config.toml
dataset = "photos of plants and fungi (iNaturalist)"
horizontal_flip = true
norm = "groupnorm"
padding_mode = "reflect"
init = "small_normal"
beta1 = 0.95
precondition_frequency = 25
lr_schedule = "step"
adamw_weight_decay_other_params = 0.01
Rows from block 2 of a small image diffusion model, named by matrix and row number. Rows with one number belong to one channel. Each number is 50 + 15 x the weight over its row's rms, rounded and kept within 0 to 99. All counts start at 0.
Before each channel's rows are labels from the 100 images, of 14976 (inputs lightly noised), where the channel reaches its highest value: "place" is the part of the image that holds the peak. Only what is clearly more common there than usual is listed. The data: photos of plants and fungi (iNaturalist). In brackets: how many of the 100.
# convs0: first 3x3 conv (model.enc.2.0.convs.0.weight, 96x96x3x3, standardized in use, each kernel summed), inputs 0-95
# convs1: second 3x3 conv (model.enc.2.0.convs.1.weight, 96x96x3x3, standardized in use, transposed, each kernel summed), outputs 0-95

place: top right (44)
convs0.94:53 42 32 48 45 38 59 51 75 71 49 60 44 37 44 26 45 67 65 58 58 52 64 50 39 47 17 34 39 41 35 46 36 46 22 51 50 30 52 48 58 22 92 45 52 40 61 51 24 23 68 78 44 57 55 56 63 77 54 55 61 71 67 46 67 48 47 44 14 64 49 68 59 34 55 33 38 35 56 19 46 33 41 43 34 36 64 71 48 61 62 57 57 36 41 17
convs1.94:78 55 43 66 74 49 32 65 48 56 23 58 49 65 27 68 64 58 69 52 23 52 39 57 66 60 50 35 27 31 66 40 43 43 56 46 52 67 70 34 55 71 37 71 39 54 52 69 37 50 10 46 25 63 61 35 56 12 42 65 40 44 63 59 48 65 69 41 43 44 38 36 31 41 56 60 40 67 55 57 38 33 45 29 78 17 35 57 32 46 34 46 38 43 60 69

place: top right (40)
convs0.23:22 38 64 52 57 55 57 76 50 68 50 32 18 60 44 38 51 40 45 63 68 63 86 45 27 41 41 64 35 39 52 36 40 33 72 47 40 15 42 12 25 38 64 54 72 73 46 51 48 49 54 53 53 51 54 36 63 44 81 58 57 65 52 67 28 55 70 34 58 41 73 53 53 46 47 42 52 32 34 22 48 61 35 64 44 05 57 43 47 49 44 57 63 43 48 46
convs1.23:59 74 60 36 51 64 49 41 79 51 47 35 56 45 74 26 50 59 62 33 66 24 29 35 59 51 30 50 34 44 53 53 41 35 72 47 41 55 44 57 44 32 23 42 52 53 50 39 33 38 30 66 67 65 32 75 87 67 33 49 39 34 65 68 52 54 52 49 61 74 24 62 47 38 84 69 57 61 42 66 48 35 44 71 68 47 38 44 36 64 63 83 74 33 54 56

place: top right (49)
convs0.34:59 58 33 37 45 38 43 32 48 42 48 50 71 54 40 31 65 50 81 38 43 38 53 35 26 44 52 64 58 66 34 69 48 61 71 55 34 61 47 37 53 40 66 44 49 12 67 51 41 68 75 59 96 61 46 73 42 51 59 41 75 87 49 58 47 34 29 15 47 48 58 36 30 52 64 75 49 31 45 39 57 30 46 39 63 44 64 43 41 57 62 55 50 42 76 26
convs1.34:54 35 54 58 33 46 55 65 20 61 28 52 45 84 51 18 67 67 47 55 57 52 32 49 26 55 66 47 72 66 51 44 51 41 45 46 42 72 61 49 42 46 48 45 24 43 58 77 30 66 38 35 60 44 32 71 34 61 41 54 06 43 70 50 35 60 54 40 54 38 43 26 79 31 23 52 38 66 56 11 36 56 63 39 51 61 62 67 51 57 50 63 31 49 41 33

place: bottom right (39)
convs0.65:26 37 57 27 38 66 44 49 32 51 39 31 91 90 45 81 64 70 54 45 49 45 32 65 54 55 75 62 75 69 39 45 17 50 56 51 58 46 47 47 24 38 53 39 43 49 47 16 58 43 45 69 65 68 51 72 60 65 44 84 63 25 44 47 68 60 49 62 51 38 27 41 51 61 49 58 43 32 45 52 62 39 35 32 47 58 58 46 45 58 50 50 41 48 82 67
convs1.65:32 41 32 53 63 51 72 54 36 32 50 53 42 65 40 66 39 32 16 48 49 38 61 54 02 61 71 66 63 36 55 21 45 73 44 66 51 50 52 40 52 42 68 50 48 59 64 62 57 62 93 67 48 38 52 43 31 79 31 23 51 47 56 48 48 47 46 82 48 48 61 83 60 47 43 37 52 77 68 49 58 63 55 43 40 65 67 33 68 56 45 42 49 49 32 27

place: bottom centre (26)
convs0.73:49 29 71 36 41 50 72 64 46 49 72 41 66 59 49 24 50 46 61 83 57 54 52 51 50 74 36 47 58 47 58 41 68 64 44 46 36 42 41 52 34 63 51 50 48 41 45 68 43 68 74 39 42 35 27 80 74 45 33 27 60 52 59 78 37 62 85 58 25 53 26 29 58 47 57 23 80 37 44 34 38 68 60 59 31 49 24 65 50 58 40 37 58 81 38 55
convs1.73:32 51 42 39 44 59 69 31 47 43 09 33 07 30 64 48 69 51 58 42 57 62 53 54 40 49 63 61 52 61 64 39 58 54 58 36 63 29 38 50 79 33 58 47 39 48 55 38 60 34 59 51 24 44 69 69 57 22 50 54 40 66 72 57 51 47 50 56 50 39 63 18 39 36 66 66 49 69 70 42 25 05 27 54 48 31 45 63 46 44 80 56 43 52 46 33

place: top left (35); top right (32)
convs0.14:10 50 62 52 65 43 31 87 70 60 53 49 39 78 43 29 51 33 52 57 43 54 48 55 26 45 61 52 59 51 51 69 65 25 80 79 36 57 28 33 16 35 69 48 46 59 47 36 81 56 33 53 54 38 47 70 38 41 27 35 47 37 34 32 58 57 38 46 21 49 77 41 66 74 45 61 40 30 34 31 49 53 42 53 35 45 61 56 54 45 41 52 38 52 66 44
convs1.14:47 37 60 41 62 61 50 38 44 69 73 41 48 71 59 47 37 56 22 43 60 55 31 30 43 33 20 43 25 65 54 46 38 22 58 34 51 43 49 46 58 71 46 78 62 57 56 91 27 49 66 66 58 43 60 78 47 38 40 60 54 50 18 31 34 72 61 53 53 41 63 12 52 45 43 31 46 57 60 50 44 48 59 50 52 63 46 46 67 34 66 73 48 54 24 13

place: bottom left (37)
convs0.50:48 31 61 44 47 22 63 78 31 31 62 19 36 39 45 47 38 51 51 69 43 21 61 46 27 63 77 45 56 46 64 41 73 26 43 28 51 61 38 63 42 61 54 76 72 40 64 51 55 60 50 33 44 34 40 27 79 58 20 38 38 39 54 55 60 23 48 56 83 45 16 36 65 44 41 27 66 61 50 47 55 39 62 40 51 56 53 55 46 60 35 57 74 57 62 65
convs1.50:46 64 32 27 58 38 58 45 46 26 57 26 69 82 26 72 25 54 59 70 38 58 64 42 48 52 42 69 80 34 66 66 47 25 60 38 54 57 34 47 63 46 53 41 41 50 45 71 57 49 57 47 43 39 58 37 56 21 65 61 23 53 28 28 55 43 14 38 43 46 52 57 55 67 63 59 38 69 51 64 50 43 44 80 58 47 25 10 49 32 54 68 66 45 43 40

place: top left (71)
convs0.3:78 48 38 59 44 25 58 77 44 63 63 36 61 67 52 33 78 45 28 37 38 52 41 38 69 49 47 76 61 63 42 54 74 58 39 32 28 65 49 37 41 28 70 63 62 43 41 53 19 65 13 59 53 45 23 39 67 32 18 39 64 36 50 27 68 46 60 46 43 72 58 59 45 32 45 58 36 36 46 64 56 45 49 51 72 41 31 61 61 52 25 51 78 55 43 37
convs1.3:59 15 44 35 50 73 67 57 48 57 37 34 52 72 41 44 57 50 50 54 24 62 27 64 53 31 54 63 57 77 55 66 50 26 60 31 24 62 58 17 55 72 46 53 54 21 64 46 14 52 46 45 60 39 35 23 31 53 37 56 48 82 58 44 45 50 60 40 66 39 35 43 60 46 17 50 45 55 48 63 29 45 44 30 33 53 46 38 12 56 61 54 75 56 55 50

place: top right (41)
convs0.47:39 37 51 75 64 57 58 59 44 47 75 49 22 43 23 68 69 34 23 34 34 53 46 42 42 59 53 50 32 67 34 75 45 46 61 23 34 71 75 10 14 46 70 60 42 54 68 50 57 65 60 48 50 31 72 84 68 51 50 51 46 50 46 62 74 55 50 47 26 35 27 57 54 36 50 51 36 63 55 61 69 59 30 56 48 56 48 22 60 50 35 52 40 45 30 50
convs1.47:47 71 43 37 68 85 37 73 53 62 60 58 62 38 45 59 28 43 49 30 57 55 37 64 37 34 59 40 65 63 40 60 47 44 65 47 53 52 56 59 63 51 61 28 47 40 37 29 42 62 57 34 76 58 51 24 43 67 23 39 68 53 24 70 18 62 56 73 32 47 70 38 42 61 58 77 45 76 63 42 34 81 60 51 29 37 50 15 42 28 41 42 53 60 61 29

place: centre (38)
convs0.71:60 30 21 65 24 47 39 47 52 31 33 76 35 62 46 74 50 51 66 45 35 45 64 73 49 55 44 62 63 34 38 49 47 50 47 79 26 79 50 45 81 73 52 31 32 59 57 61 36 48 32 42 71 58 42 77 47 67 56 50 73 72 44 71 57 36 36 61 65 48 41 31 27 49 39 32 34 38 65 71 30 45 50 66 54 37 50 13 54 36 52 49 62 52 26 58
convs1.71:39 30 35 32 55 55 39 45 54 34 28 69 64 37 52 68 33 53 41 52 28 44 44 54 86 14 54 51 55 24 56 41 49 54 63 53 61 43 58 50 53 35 50 18 38 57 26 62 29 47 36 86 58 55 29 29 41 41 30 48 61 53 79 63 38 70 50 70 53 61 52 85 64 36 68 67 60 42 56 49 55 57 40 57 51 70 30 91 46 35 33 52 44 55 63 41

place: top right (40)
convs0.42:85 71 61 35 53 75 66 52 16 52 65 46 54 49 49 73 37 33 28 51 52 42 82 31 40 45 62 64 57 41 40 40 33 50 32 30 45 44 28 31 63 64 23 23 50 35 63 52 37 43 41 40 47 57 55 38 74 48 70 36 41 46 42 64 51 38 54 54 63 71 32 42 51 44 38 38 46 61 45 63 47 09 55 67 73 18 77 48 64 54 52 59 66 45 63 30
convs1.42:35 46 39 30 43 55 49 65 81 37 68 69 27 65 44 66 69 35 48 58 69 39 50 48 50 49 36 34 71 74 48 53 58 41 57 50 45 47 60 51 44 68 39 20 59 37 43 57 84 47 64 56 52 38 45 59 46 29 48 80 52 65 37 47 78 21 69 57 48 33 38 52 40 51 29 58 50 77 79 55 78 69 80 46 66 28 41 28 52 57 51 12 50 39 60 59

place: top right (34)
convs0.10:39 44 35 34 50 37 40 34 60 68 65 52 43 17 41 72 66 49 53 44 42 65 37 31 54 41 57 54 42 60 48 62 75 41 61 48 71 59 46 31 38 26 50 70 55 57 50 68 54 31 65 39 62 41 88 38 40 60 56 48 34 54 49 44 43 41 70 46 37 09 62 56 53 58 48 44 31 77 50 47 50 54 63 70 71 45 57 56 66 47 77 81 26 13 80 68
convs1.10:79 40 66 65 58 47 51 78 43 60 60 67 44 36 62 52 66 23 50 39 63 46 24 60 44 61 69 46 18 36 51 48 34 50 43 55 53 61 17 59 49 44 55 52 42 37 41 29 59 46 13 24 83 63 53 68 24 34 29 43 60 31 79 70 50 66 62 46 59 45 70 50 36 45 36 24 54 55 35 56 46 45 50 47 27 58 49 29 66 49 49 68 76 64 68 44

place: middle right (25)
convs0.5:70 64 53 71 57 69 63 48 60 55 53 76 51 63 24 44 46 65 26 35 49 30 70 47 38 61 56 65 48 45 86 41 47 52 33 47 74 63 64 23 36 35 49 35 50 14 45 51 32 58 64 68 33 59 60 76 50 60 57 57 33 78 65 43 41 35 40 30 38 60 47 40 56 61 32 52 53 50 44 62 53 31 28 35 47 83 48 21 61 46 53 46 30 10 51 45
convs1.5:60 44 83 21 41 45 51 33 78 51 78 42 35 62 28 61 62 68 53 19 65 34 56 73 84 35 44 44 53 71 29 71 34 41 47 61 39 47 45 37 50 44 51 54 41 50 63 54 27 52 56 75 54 54 27 42 68 58 65 44 36 62 68 69 66 26 61 25 46 32 46 47 66 24 35 54 35 44 56 71 72 68 61 59 39 62 31 57 57 25 65 45 53 42 46 38

place: bottom left (36)
convs0.51:95 35 53 19 55 43 59 37 51 33 48 31 54 62 66 49 23 60 47 50 58 51 70 23 34 50 46 68 52 26 55 46 31 70 55 31 53 49 41 50 48 48 47 44 46 20 57 61 29 32 55 28 38 42 41 53 43 42 45 66 54 66 51 56 49 61 52 54 72 51 49 85 69 61 52 82 44 56 53 57 53 29 46 65 38 39 54 31 43 59 95 42 53 70 83 69
convs1.51:50 41 18 63 42 49 44 41 56 42 33 64 13 53 32 55 44 53 43 53 49 59 83 63 48 57 61 47 76 31 52 64 80 81 48 50 76 66 83 54 72 56 58 52 59 70 35 32 99 72 64 53 55 45 44 32 29 45 71 56 43 46 53 50 56 49 63 63 48 53 44 75 44 40 61 61 67 43 45 31 51 61 63 36 45 38 74 61 41 52 52 37 61 28 37 34

place: bottom right (42); bottom left (37)
convs0.60:30 80 64 47 58 37 27 55 22 26 58 30 49 49 54 57 78 82 78 54 37 42 43 35 56 80 42 53 46 63 59 31 60 52 43 67 82 48 46 49 18 15 43 37 61 41 69 64 33 59 49 61 54 12 46 40 26 51 37 56 57 72 45 66 43 71 49 35 35 61 40 59 45 48 49 53 44 51 52 30 63 56 69 62 39 57 55 48 42 67 73 25 58 59 52 57
convs1.60:57 57 53 47 64 55 62 48 28 18 32 53 36 54 27 64 55 59 50 63 37 48 46 48 29 64 42 59 75 30 54 35 59 60 34 51 52 51 56 41 71 64 77 53 48 30 42 67 66 30 75 74 69 53 57 27 29 42 40 24 60 51 61 46 29 19 37 56 63 44 21 45 41 34 25 21 69 59 38 72 49 43 28 44 41 62 64 42 42 42 78 53 21 62 52 62

place: bottom left (37)
convs0.29:43 65 43 64 34 44 34 61 42 58 51 38 52 58 59 60 46 41 62 53 44 59 80 38 53 44 80 33 41 82 31 54 37 56 36 45 43 73 44 40 48 75 41 73 63 22 39 43 02 57 60 33 48 56 58 53 81 34 63 61 39 49 33 49 30 37 56 61 36 77 22 66 44 31 61 39 35 44 60 50 55 73 28 40 65 69 50 50 51 36 45 41 45 73 80 37
convs1.29:54 60 25 45 40 34 39 61 45 47 72 54 86 48 19 51 50 58 57 65 61 65 30 69 36 72 48 44 48 33 45 48 43 45 51 35 31 77 33 60 57 40 43 50 45 48 43 49 79 35 58 50 65 34 28 47 43 71 69 63 58 53 20 35 42 47 40 37 66 64 43 67 52 74 34 36 39 94 57 60 57 60 44 59 43 19 40 41 37 80 76 23 59 40 46 47