config.toml
model = "image diffusion model"
dataset = "photos of plants and fungi (iNaturalist)"
train_examples = 90422
image_size = 32
grayscale = true
horizontal_flip = true
conditioning = "none"
arch = "unet"
objective = "v"
cond_dim = 256
norm = "groupnorm"
hidden_act = "leaky_relu"
weight_standardization = true
padding_mode = "reflect"
widths = [48, 96, 96, 96]
blocks_per_level = 1
scale_shift_norm = false
attention = true
upsampling = "pixel_shuffle"
init = "small_normal"
residual_init = "zero_last"
optimizer = "soap"
beta2 = 0.95
learning_rate = 0.0019
beta1 = 0.95
shampoo_beta = 0.95
eps = 1e-08
precondition_frequency = 25
max_precond_dim = 1024
merge_dims = false
one_sided = false
adamw_lr_other_params = 0.00075
max_steps = 5700
batch_size = 64
epochs = 4.0
lr_schedule = "step"
warmup_steps = 170
weight_decay = 0.1
adamw_weight_decay_other_params = 0.01
Rows from block 4, named by matrix and row number. Rows with one number belong to one channel. Each number is 50 + 10 x the weight over its row's rms, rounded and kept within 0 to 99. All counts start at 0. After the name is the row's rms in percent of the matrix's.
# convs0: first 3x3 conv (model.mid.0.convs.0.weight, 96x96x3x3, standardized in use), inputs 35-41, a 3x3 kernel for each
# convs1: second 3x3 conv (model.mid.0.convs.1.weight, 96x96x3x3, standardized in use, transposed), outputs 35-41, a 3x3 kernel for each
convs0.37 102:50 55 59 44 45 46 47 50 51 52 49 51 50 59 44 61 77 48 49 49 47 72 62 70 42 42 46 41 66 60 50 45 54 52 50 61 65 33 73 43 48 49 53 72 41 52 57 61 30 49 55 38 59 27 83 47 64 67 46 36 47 46 69
convs0.38 098:43 54 51 22 47 85 39 78 65 49 43 35 55 48 56 21 61 73 45 49 64 33 44 81 46 41 64 57 49 39 68 58 44 54 54 68 53 56 39 49 40 56 31 47 46 48 63 45 48 47 72 46 47 64 56 43 49 55 34 64 41 48 52
convs0.39 093:62 68 33 55 44 32 21 45 85 39 42 48 55 52 47 57 47 61 57 59 68 62 65 40 40 39 34 53 44 56 67 41 62 55 63 40 54 64 54 45 54 66 38 41 41 41 48 52 54 42 54 49 51 30 62 41 52 63 39 39 65 64 40
convs0.40 105:37 63 52 58 53 51 45 43 60 66 43 51 56 54 61 29 54 51 56 54 62 58 48 58 33 43 47 57 61 47 49 46 61 51 58 56 34 64 47 36 45 40 50 50 64 36 53 61 52 56 55 52 41 47 54 62 48 54 42 59 36 43 44
convs0.41 108:38 55 55 38 47 38 42 52 48 54 52 58 54 37 74 49 44 37 45 65 47 54 44 60 43 56 59 33 40 55 42 52 60 50 54 56 44 43 42 68 44 49 45 42 59 43 68 44 53 48 54 44 55 52 45 39 59 56 55 36 34 37 64
convs0.42 092:40 49 45 74 52 40 62 44 42 55 61 53 29 49 51 45 48 50 28 46 45 50 49 47 39 32 37 54 51 57 28 31 42 43 50 60 48 59 46 51 41 53 58 57 50 57 71 55 50 47 56 41 65 48 46 74 43 45 46 78 46 73 35
convs0.43 104:43 51 64 45 57 61 71 52 44 59 44 38 66 62 39 32 48 41 54 53 63 49 53 47 40 52 55 31 55 43 42 54 52 51 52 42 42 38 51 50 54 45 40 43 53 54 41 40 40 70 33 35 55 59 44 52 46 59 62 46 51 48 52
convs0.44 107:49 44 40 63 53 59 71 39 31 46 48 29 56 60 43 44 62 68 46 54 40 57 66 69 50 71 40 57 47 39 40 44 55 52 58 38 45 53 59 59 51 38 51 57 67 23 47 44 61 36 47 40 48 50 50 46 47 63 58 45 37 51 54
convs0.45 103:25 43 33 63 40 55 58 60 45 42 43 56 56 48 69 47 52 49 37 52 53 59 45 63 54 59 65 66 57 52 49 45 55 37 44 50 61 55 47 62 42 52 57 56 51 35 64 38 46 33 48 67 73 48 49 50 39 48 37 48 65 43 60
convs0.46 092:65 66 29 61 56 59 54 25 57 48 52 39 55 56 42 50 69 38 73 57 64 74 62 55 52 40 59 40 51 39 44 45 44 37 49 35 46 48 53 62 55 47 67 53 63 60 37 63 41 54 45 34 57 56 49 50 16 66 38 43 37 38 49
convs0.47 096:54 46 49 48 43 53 45 40 80 40 37 55 53 52 31 46 44 40 53 46 50 55 48 58 58 51 57 55 65 69 47 47 50 56 66 25 44 36 60 42 40 65 47 48 43 31 37 45 50 55 62 53 37 33 61 52 69 49 56 57 68 41 49
convs0.48 106:51 57 55 41 52 51 50 43 54 30 57 48 53 39 47 43 44 40 58 50 39 63 44 36 50 50 46 51 45 54 48 55 60 56 50 49 49 58 45 63 51 67 54 77 53 41 44 42 44 56 38 74 64 57 60 40 59 40 55 50 42 54 54
convs0.49 102:43 44 75 41 64 55 40 67 63 59 48 50 46 59 62 55 39 45 53 50 73 27 58 53 39 44 59 63 31 63 58 51 53 41 53 41 58 54 62 40 59 40 43 52 51 48 56 59 33 56 43 47 58 62 27 50 52 45 54 49 43 56 54
convs0.50 104:71 30 49 68 50 59 68 54 43 55 40 50 42 60 33 56 54 51 67 42 66 42 61 50 67 50 35 48 60 53 53 53 55 53 48 57 55 46 53 42 42 36 57 42 67 60 57 48 58 57 39 68 55 35 51 33 46 40 46 58 59 39 47
convs0.51 098:58 57 36 65 50 66 48 37 59 42 60 34 45 48 62 48 47 63 56 68 47 45 44 54 51 63 44 51 51 40 67 36 39 59 55 60 45 45 34 48 53 65 54 44 31 66 52 53 50 51 44 38 53 64 46 44 37 64 52 43 44 44 58
convs0.52 096:46 50 47 28 39 73 39 42 76 47 49 50 48 54 52 51 48 54 58 38 55 43 42 71 40 60 58 33 48 55 51 45 46 62 52 35 47 45 52 48 43 50 49 56 51 56 42 46 55 61 31 33 68 90 47 66 55 48 57 32 68 54 51
convs0.53 101:79 55 36 41 43 47 58 42 59 50 48 45 26 61 58 58 34 46 47 61 49 46 48 43 47 44 35 66 35 45 46 47 71 60 47 48 62 41 61 50 41 58 46 41 55 50 63 30 34 53 63 42 51 51 49 62 49 52 60 52 47 41 65
convs0.54 099:51 57 52 42 38 48 56 61 58 49 63 47 48 50 49 43 44 53 77 61 46 66 57 67 66 69 19 73 49 55 37 55 52 50 45 34 69 31 62 49 55 46 51 35 58 36 45 42 46 49 52 59 28 34 53 50 49 53 48 53 44 47 43
convs0.55 104:45 44 56 68 55 61 54 78 58 48 61 77 51 48 53 55 54 42 37 69 37 59 38 41 43 27 34 38 51 48 52 44 50 48 57 51 59 59 51 43 38 51 62 55 67 47 58 58 55 60 44 43 46 74 54 56 63 35 28 62 40 59 43
convs0.56 096:45 49 70 53 58 53 55 33 40 70 49 34 45 58 57 50 60 42 46 49 72 49 49 68 57 55 32 82 59 60 45 47 44 55 59 52 55 50 38 60 35 45 41 44 56 66 47 63 45 73 53 49 48 30 46 50 40 59 32 42 54 35 59
convs0.57 101:45 42 59 57 59 51 51 39 57 53 33 36 44 53 46 52 62 49 39 33 54 46 63 59 55 62 68 49 45 38 39 52 42 48 62 54 71 40 37 49 62 62 45 39 43 34 54 57 39 63 52 57 69 46 48 44 56 59 43 55 68 57 68
convs0.58 099:53 50 58 62 55 40 59 45 55 41 46 32 53 60 36 57 46 32 44 35 46 57 48 46 46 50 41 33 47 55 52 55 62 56 21 52 45 54 41 80 68 38 41 40 62 55 48 36 51 48 41 54 63 43 64 44 41 52 44 55 57 58 52
convs0.59 098:59 37 59 63 40 48 63 47 35 31 49 71 43 55 34 48 47 44 47 46 42 75 37 60 57 55 40 57 44 41 56 51 59 46 46 49 44 44 56 60 60 42 57 52 54 48 66 53 41 55 57 49 48 47 43 64 35 34 49 44 44 52 55
convs0.60 104:56 49 48 34 36 56 42 60 53 34 54 71 51 55 39 62 54 30 50 41 40 60 60 41 40 66 55 38 26 62 52 54 47 55 53 48 30 67 65 57 54 58 42 41 45 41 44 38 45 52 54 54 54 55 46 46 44 52 48 51 58 51 37
convs1.37 096:61 39 45 44 41 51 57 55 58 56 62 64 28 43 43 56 54 52 60 36 67 34 16 63 67 51 39 60 49 69 35 64 53 43 52 57 46 62 39 42 42 52 44 48 51 59 62 63 49 50 63 34 45 63 59 63 47 70 45 46 43 59 45
convs1.38 111:52 61 53 51 28 51 56 58 51 39 39 40 53 50 35 38 49 37 49 47 49 49 38 48 55 58 44 60 60 28 50 61 35 56 63 40 59 60 49 54 48 47 64 39 54 55 66 66 49 68 47 16 40 78 41 54 65 36 42 59 39 68 41
convs1.39 108:51 38 29 54 40 40 57 55 42 53 51 54 48 37 42 66 57 59 51 45 59 45 40 75 40 35 57 50 49 59 51 65 49 41 49 45 54 55 39 46 35 78 61 64 27 67 49 60 38 45 45 52 53 45 49 64 37 58 41 77 62 35 40
convs1.40 111:57 28 42 57 36 49 49 55 41 41 46 44 40 52 52 55 46 54 42 58 59 53 51 43 34 44 57 57 42 60 63 56 43 57 62 50 53 51 36 33 54 56 55 49 46 64 32 43 46 53 61 51 41 51 53 28 46 46 56 57 46 29 38
convs1.41 098:50 47 45 52 56 54 56 55 52 61 54 55 48 55 60 47 37 46 38 57 53 42 69 48 39 65 43 51 43 56 59 46 47 42 28 59 38 66 51 55 45 51 35 52 54 51 49 63 64 48 58 36 65 40 44 47 50 56 48 64 40 47 41
convs1.42 110:51 43 48 38 52 34 33 35 37 54 46 51 39 41 42 58 41 30 61 50 53 44 63 48 40 29 44 43 61 36 65 53 51 41 61 50 59 59 57 54 51 40 77 60 32 33 49 56 51 67 49 70 58 36 59 52 38 43 50 29 43 45 45
convs1.43 091:44 44 50 57 40 49 50 43 47 41 35 52 64 52 68 66 44 44 42 40 50 47 65 54 54 68 44 48 54 51 46 46 53 49 65 36 40 43 32 56 52 49 66 41 57 60 50 35 45 50 44 43 44 48 65 50 45 54 69 60 47 48 29
convs1.44 100:37 55 55 71 30 59 55 36 67 57 59 51 70 47 63 55 51 58 49 47 65 70 54 48 37 49 57 59 54 62 52 46 42 45 58 48 57 63 39 54 53 46 60 47 48 39 57 24 48 59 47 60 51 47 68 53 62 57 57 40 40 57 49
convs1.45 100:54 43 48 37 59 47 48 38 48 49 67 44 53 50 51 57 54 33 33 46 56 59 58 59 44 64 65 54 49 53 55 39 50 63 47 53 53 38 60 47 39 40 57 46 44 58 53 47 37 37 43 39 38 49 70 63 46 50 44 49 37 60 50
convs1.46 085:49 53 49 34 45 46 64 49 63 53 58 53 55 53 46 51 60 44 43 53 53 76 55 54 74 64 62 51 46 39 53 48 47 40 41 37 38 42 30 57 54 47 52 50 52 86 43 44 45 51 50 54 27 32 57 41 43 50 64 53 41 59 72
convs1.47 101:58 45 58 47 47 36 52 76 62 38 41 54 46 54 45 62 59 41 34 51 23 65 48 70 58 44 44 45 56 42 38 59 48 58 56 38 38 42 45 60 47 63 61 43 29 48 56 58 34 53 51 48 62 36 59 53 58 48 58 46 67 50 40
convs1.48 079:52 45 57 51 64 57 46 48 49 66 41 66 53 61 52 73 58 58 51 49 53 56 56 34 64 57 32 45 62 52 62 62 60 53 57 51 58 53 47 48 52 43 42 55 50 50 61 48 56 48 44 43 53 36 33 62 54 35 58 53 65 41 46
convs1.49 089:40 63 42 68 39 57 38 49 51 57 60 48 53 55 31 60 52 62 51 52 42 57 52 57 44 29 60 57 50 59 55 62 44 51 53 48 57 48 36 51 64 44 54 47 46 59 51 39 38 56 74 49 55 41 42 50 64 58 51 74 37 59 33
convs1.50 097:54 40 68 57 36 42 55 56 55 37 58 51 46 49 47 44 58 69 51 33 50 66 67 50 67 26 64 44 37 47 62 53 63 68 49 61 54 50 36 53 62 49 60 57 50 59 58 58 30 55 44 52 57 57 49 58 49 52 53 46 55 65 63
convs1.51 089:53 42 49 51 60 45 35 40 41 53 25 41 57 52 59 66 54 37 54 47 61 48 50 41 56 58 57 46 52 38 55 42 44 52 40 53 58 43 50 56 46 49 48 59 41 40 64 79 43 57 49 41 59 34 47 30 76 24 53 51 29 44 39
convs1.52 121:50 46 45 60 35 54 48 53 51 32 56 44 75 38 47 34 50 44 41 45 52 63 56 49 63 40 43 45 59 45 44 53 25 60 60 21 64 59 44 49 48 59 59 46 41 43 44 45 36 47 41 54 38 56 28 49 46 32 66 57 42 52 52
convs1.53 104:53 36 50 50 57 56 61 47 63 58 55 43 60 55 54 59 51 58 59 58 56 58 63 62 57 55 35 48 38 29 54 51 45 44 39 33 66 48 62 55 51 35 54 56 41 36 52 79 26 57 37 57 50 50 38 52 36 42 51 59 32 46 52
convs1.54 089:53 35 49 28 30 38 53 75 45 68 40 40 51 36 47 44 62 45 62 49 59 43 51 50 64 56 80 65 58 35 51 51 53 57 60 63 61 49 49 52 38 42 64 52 61 57 42 34 45 45 51 56 48 44 31 28 48 50 44 57 64 62 49
convs1.55 097:47 51 69 46 46 44 39 40 38 40 56 40 59 30 54 49 63 36 57 46 62 53 31 44 62 58 48 54 64 45 48 58 48 57 70 63 49 48 52 27 47 61 68 50 70 62 37 59 44 65 79 70 28 43 49 42 56 26 47 54 59 40 61
convs1.56 091:42 46 42 57 53 46 54 44 52 68 48 45 39 47 43 59 44 59 72 62 42 53 58 62 63 30 40 61 71 47 58 60 42 48 68 42 52 57 50 53 54 54 49 43 49 51 66 34 46 61 61 51 47 57 38 50 64 40 58 58 22 50 40
convs1.57 116:55 43 57 58 31 65 47 47 31 58 42 59 41 52 62 59 57 44 43 33 43 41 50 30 69 73 60 38 49 67 52 52 43 68 60 33 47 49 49 42 66 48 49 74 53 37 50 68 30 60 34 61 54 63 38 43 67 54 50 59 35 61 58
convs1.58 091:63 50 61 47 63 66 60 60 44 53 46 44 43 51 50 49 48 65 47 53 59 38 49 45 51 70 51 52 56 49 52 60 54 47 43 46 56 42 57 61 42 54 37 40 53 57 58 37 47 39 51 42 58 50 62 61 46 46 60 50 44 33 53
convs1.59 095:56 49 50 66 42 53 45 60 57 54 50 73 72 50 58 50 61 43 61 55 52 57 51 65 52 48 65 42 73 35 46 56 40 53 61 35 74 58 45 62 60 51 65 39 54 49 69 52 54 55 61 43 45 70 25 58 37 31 68 55 50 47 50
convs1.60 108:65 38 32 55 41 48 46 41 37 57 50 61 60 31 47 71 53 73 46 56 53 40 41 37 48 48 68 41 39 50 63 63 35 46 41 39 54 45 29 55 44 73 54 49 39 57 48 38 56 51 73 42 46 43 56 47 44 52 53 57 53 39 53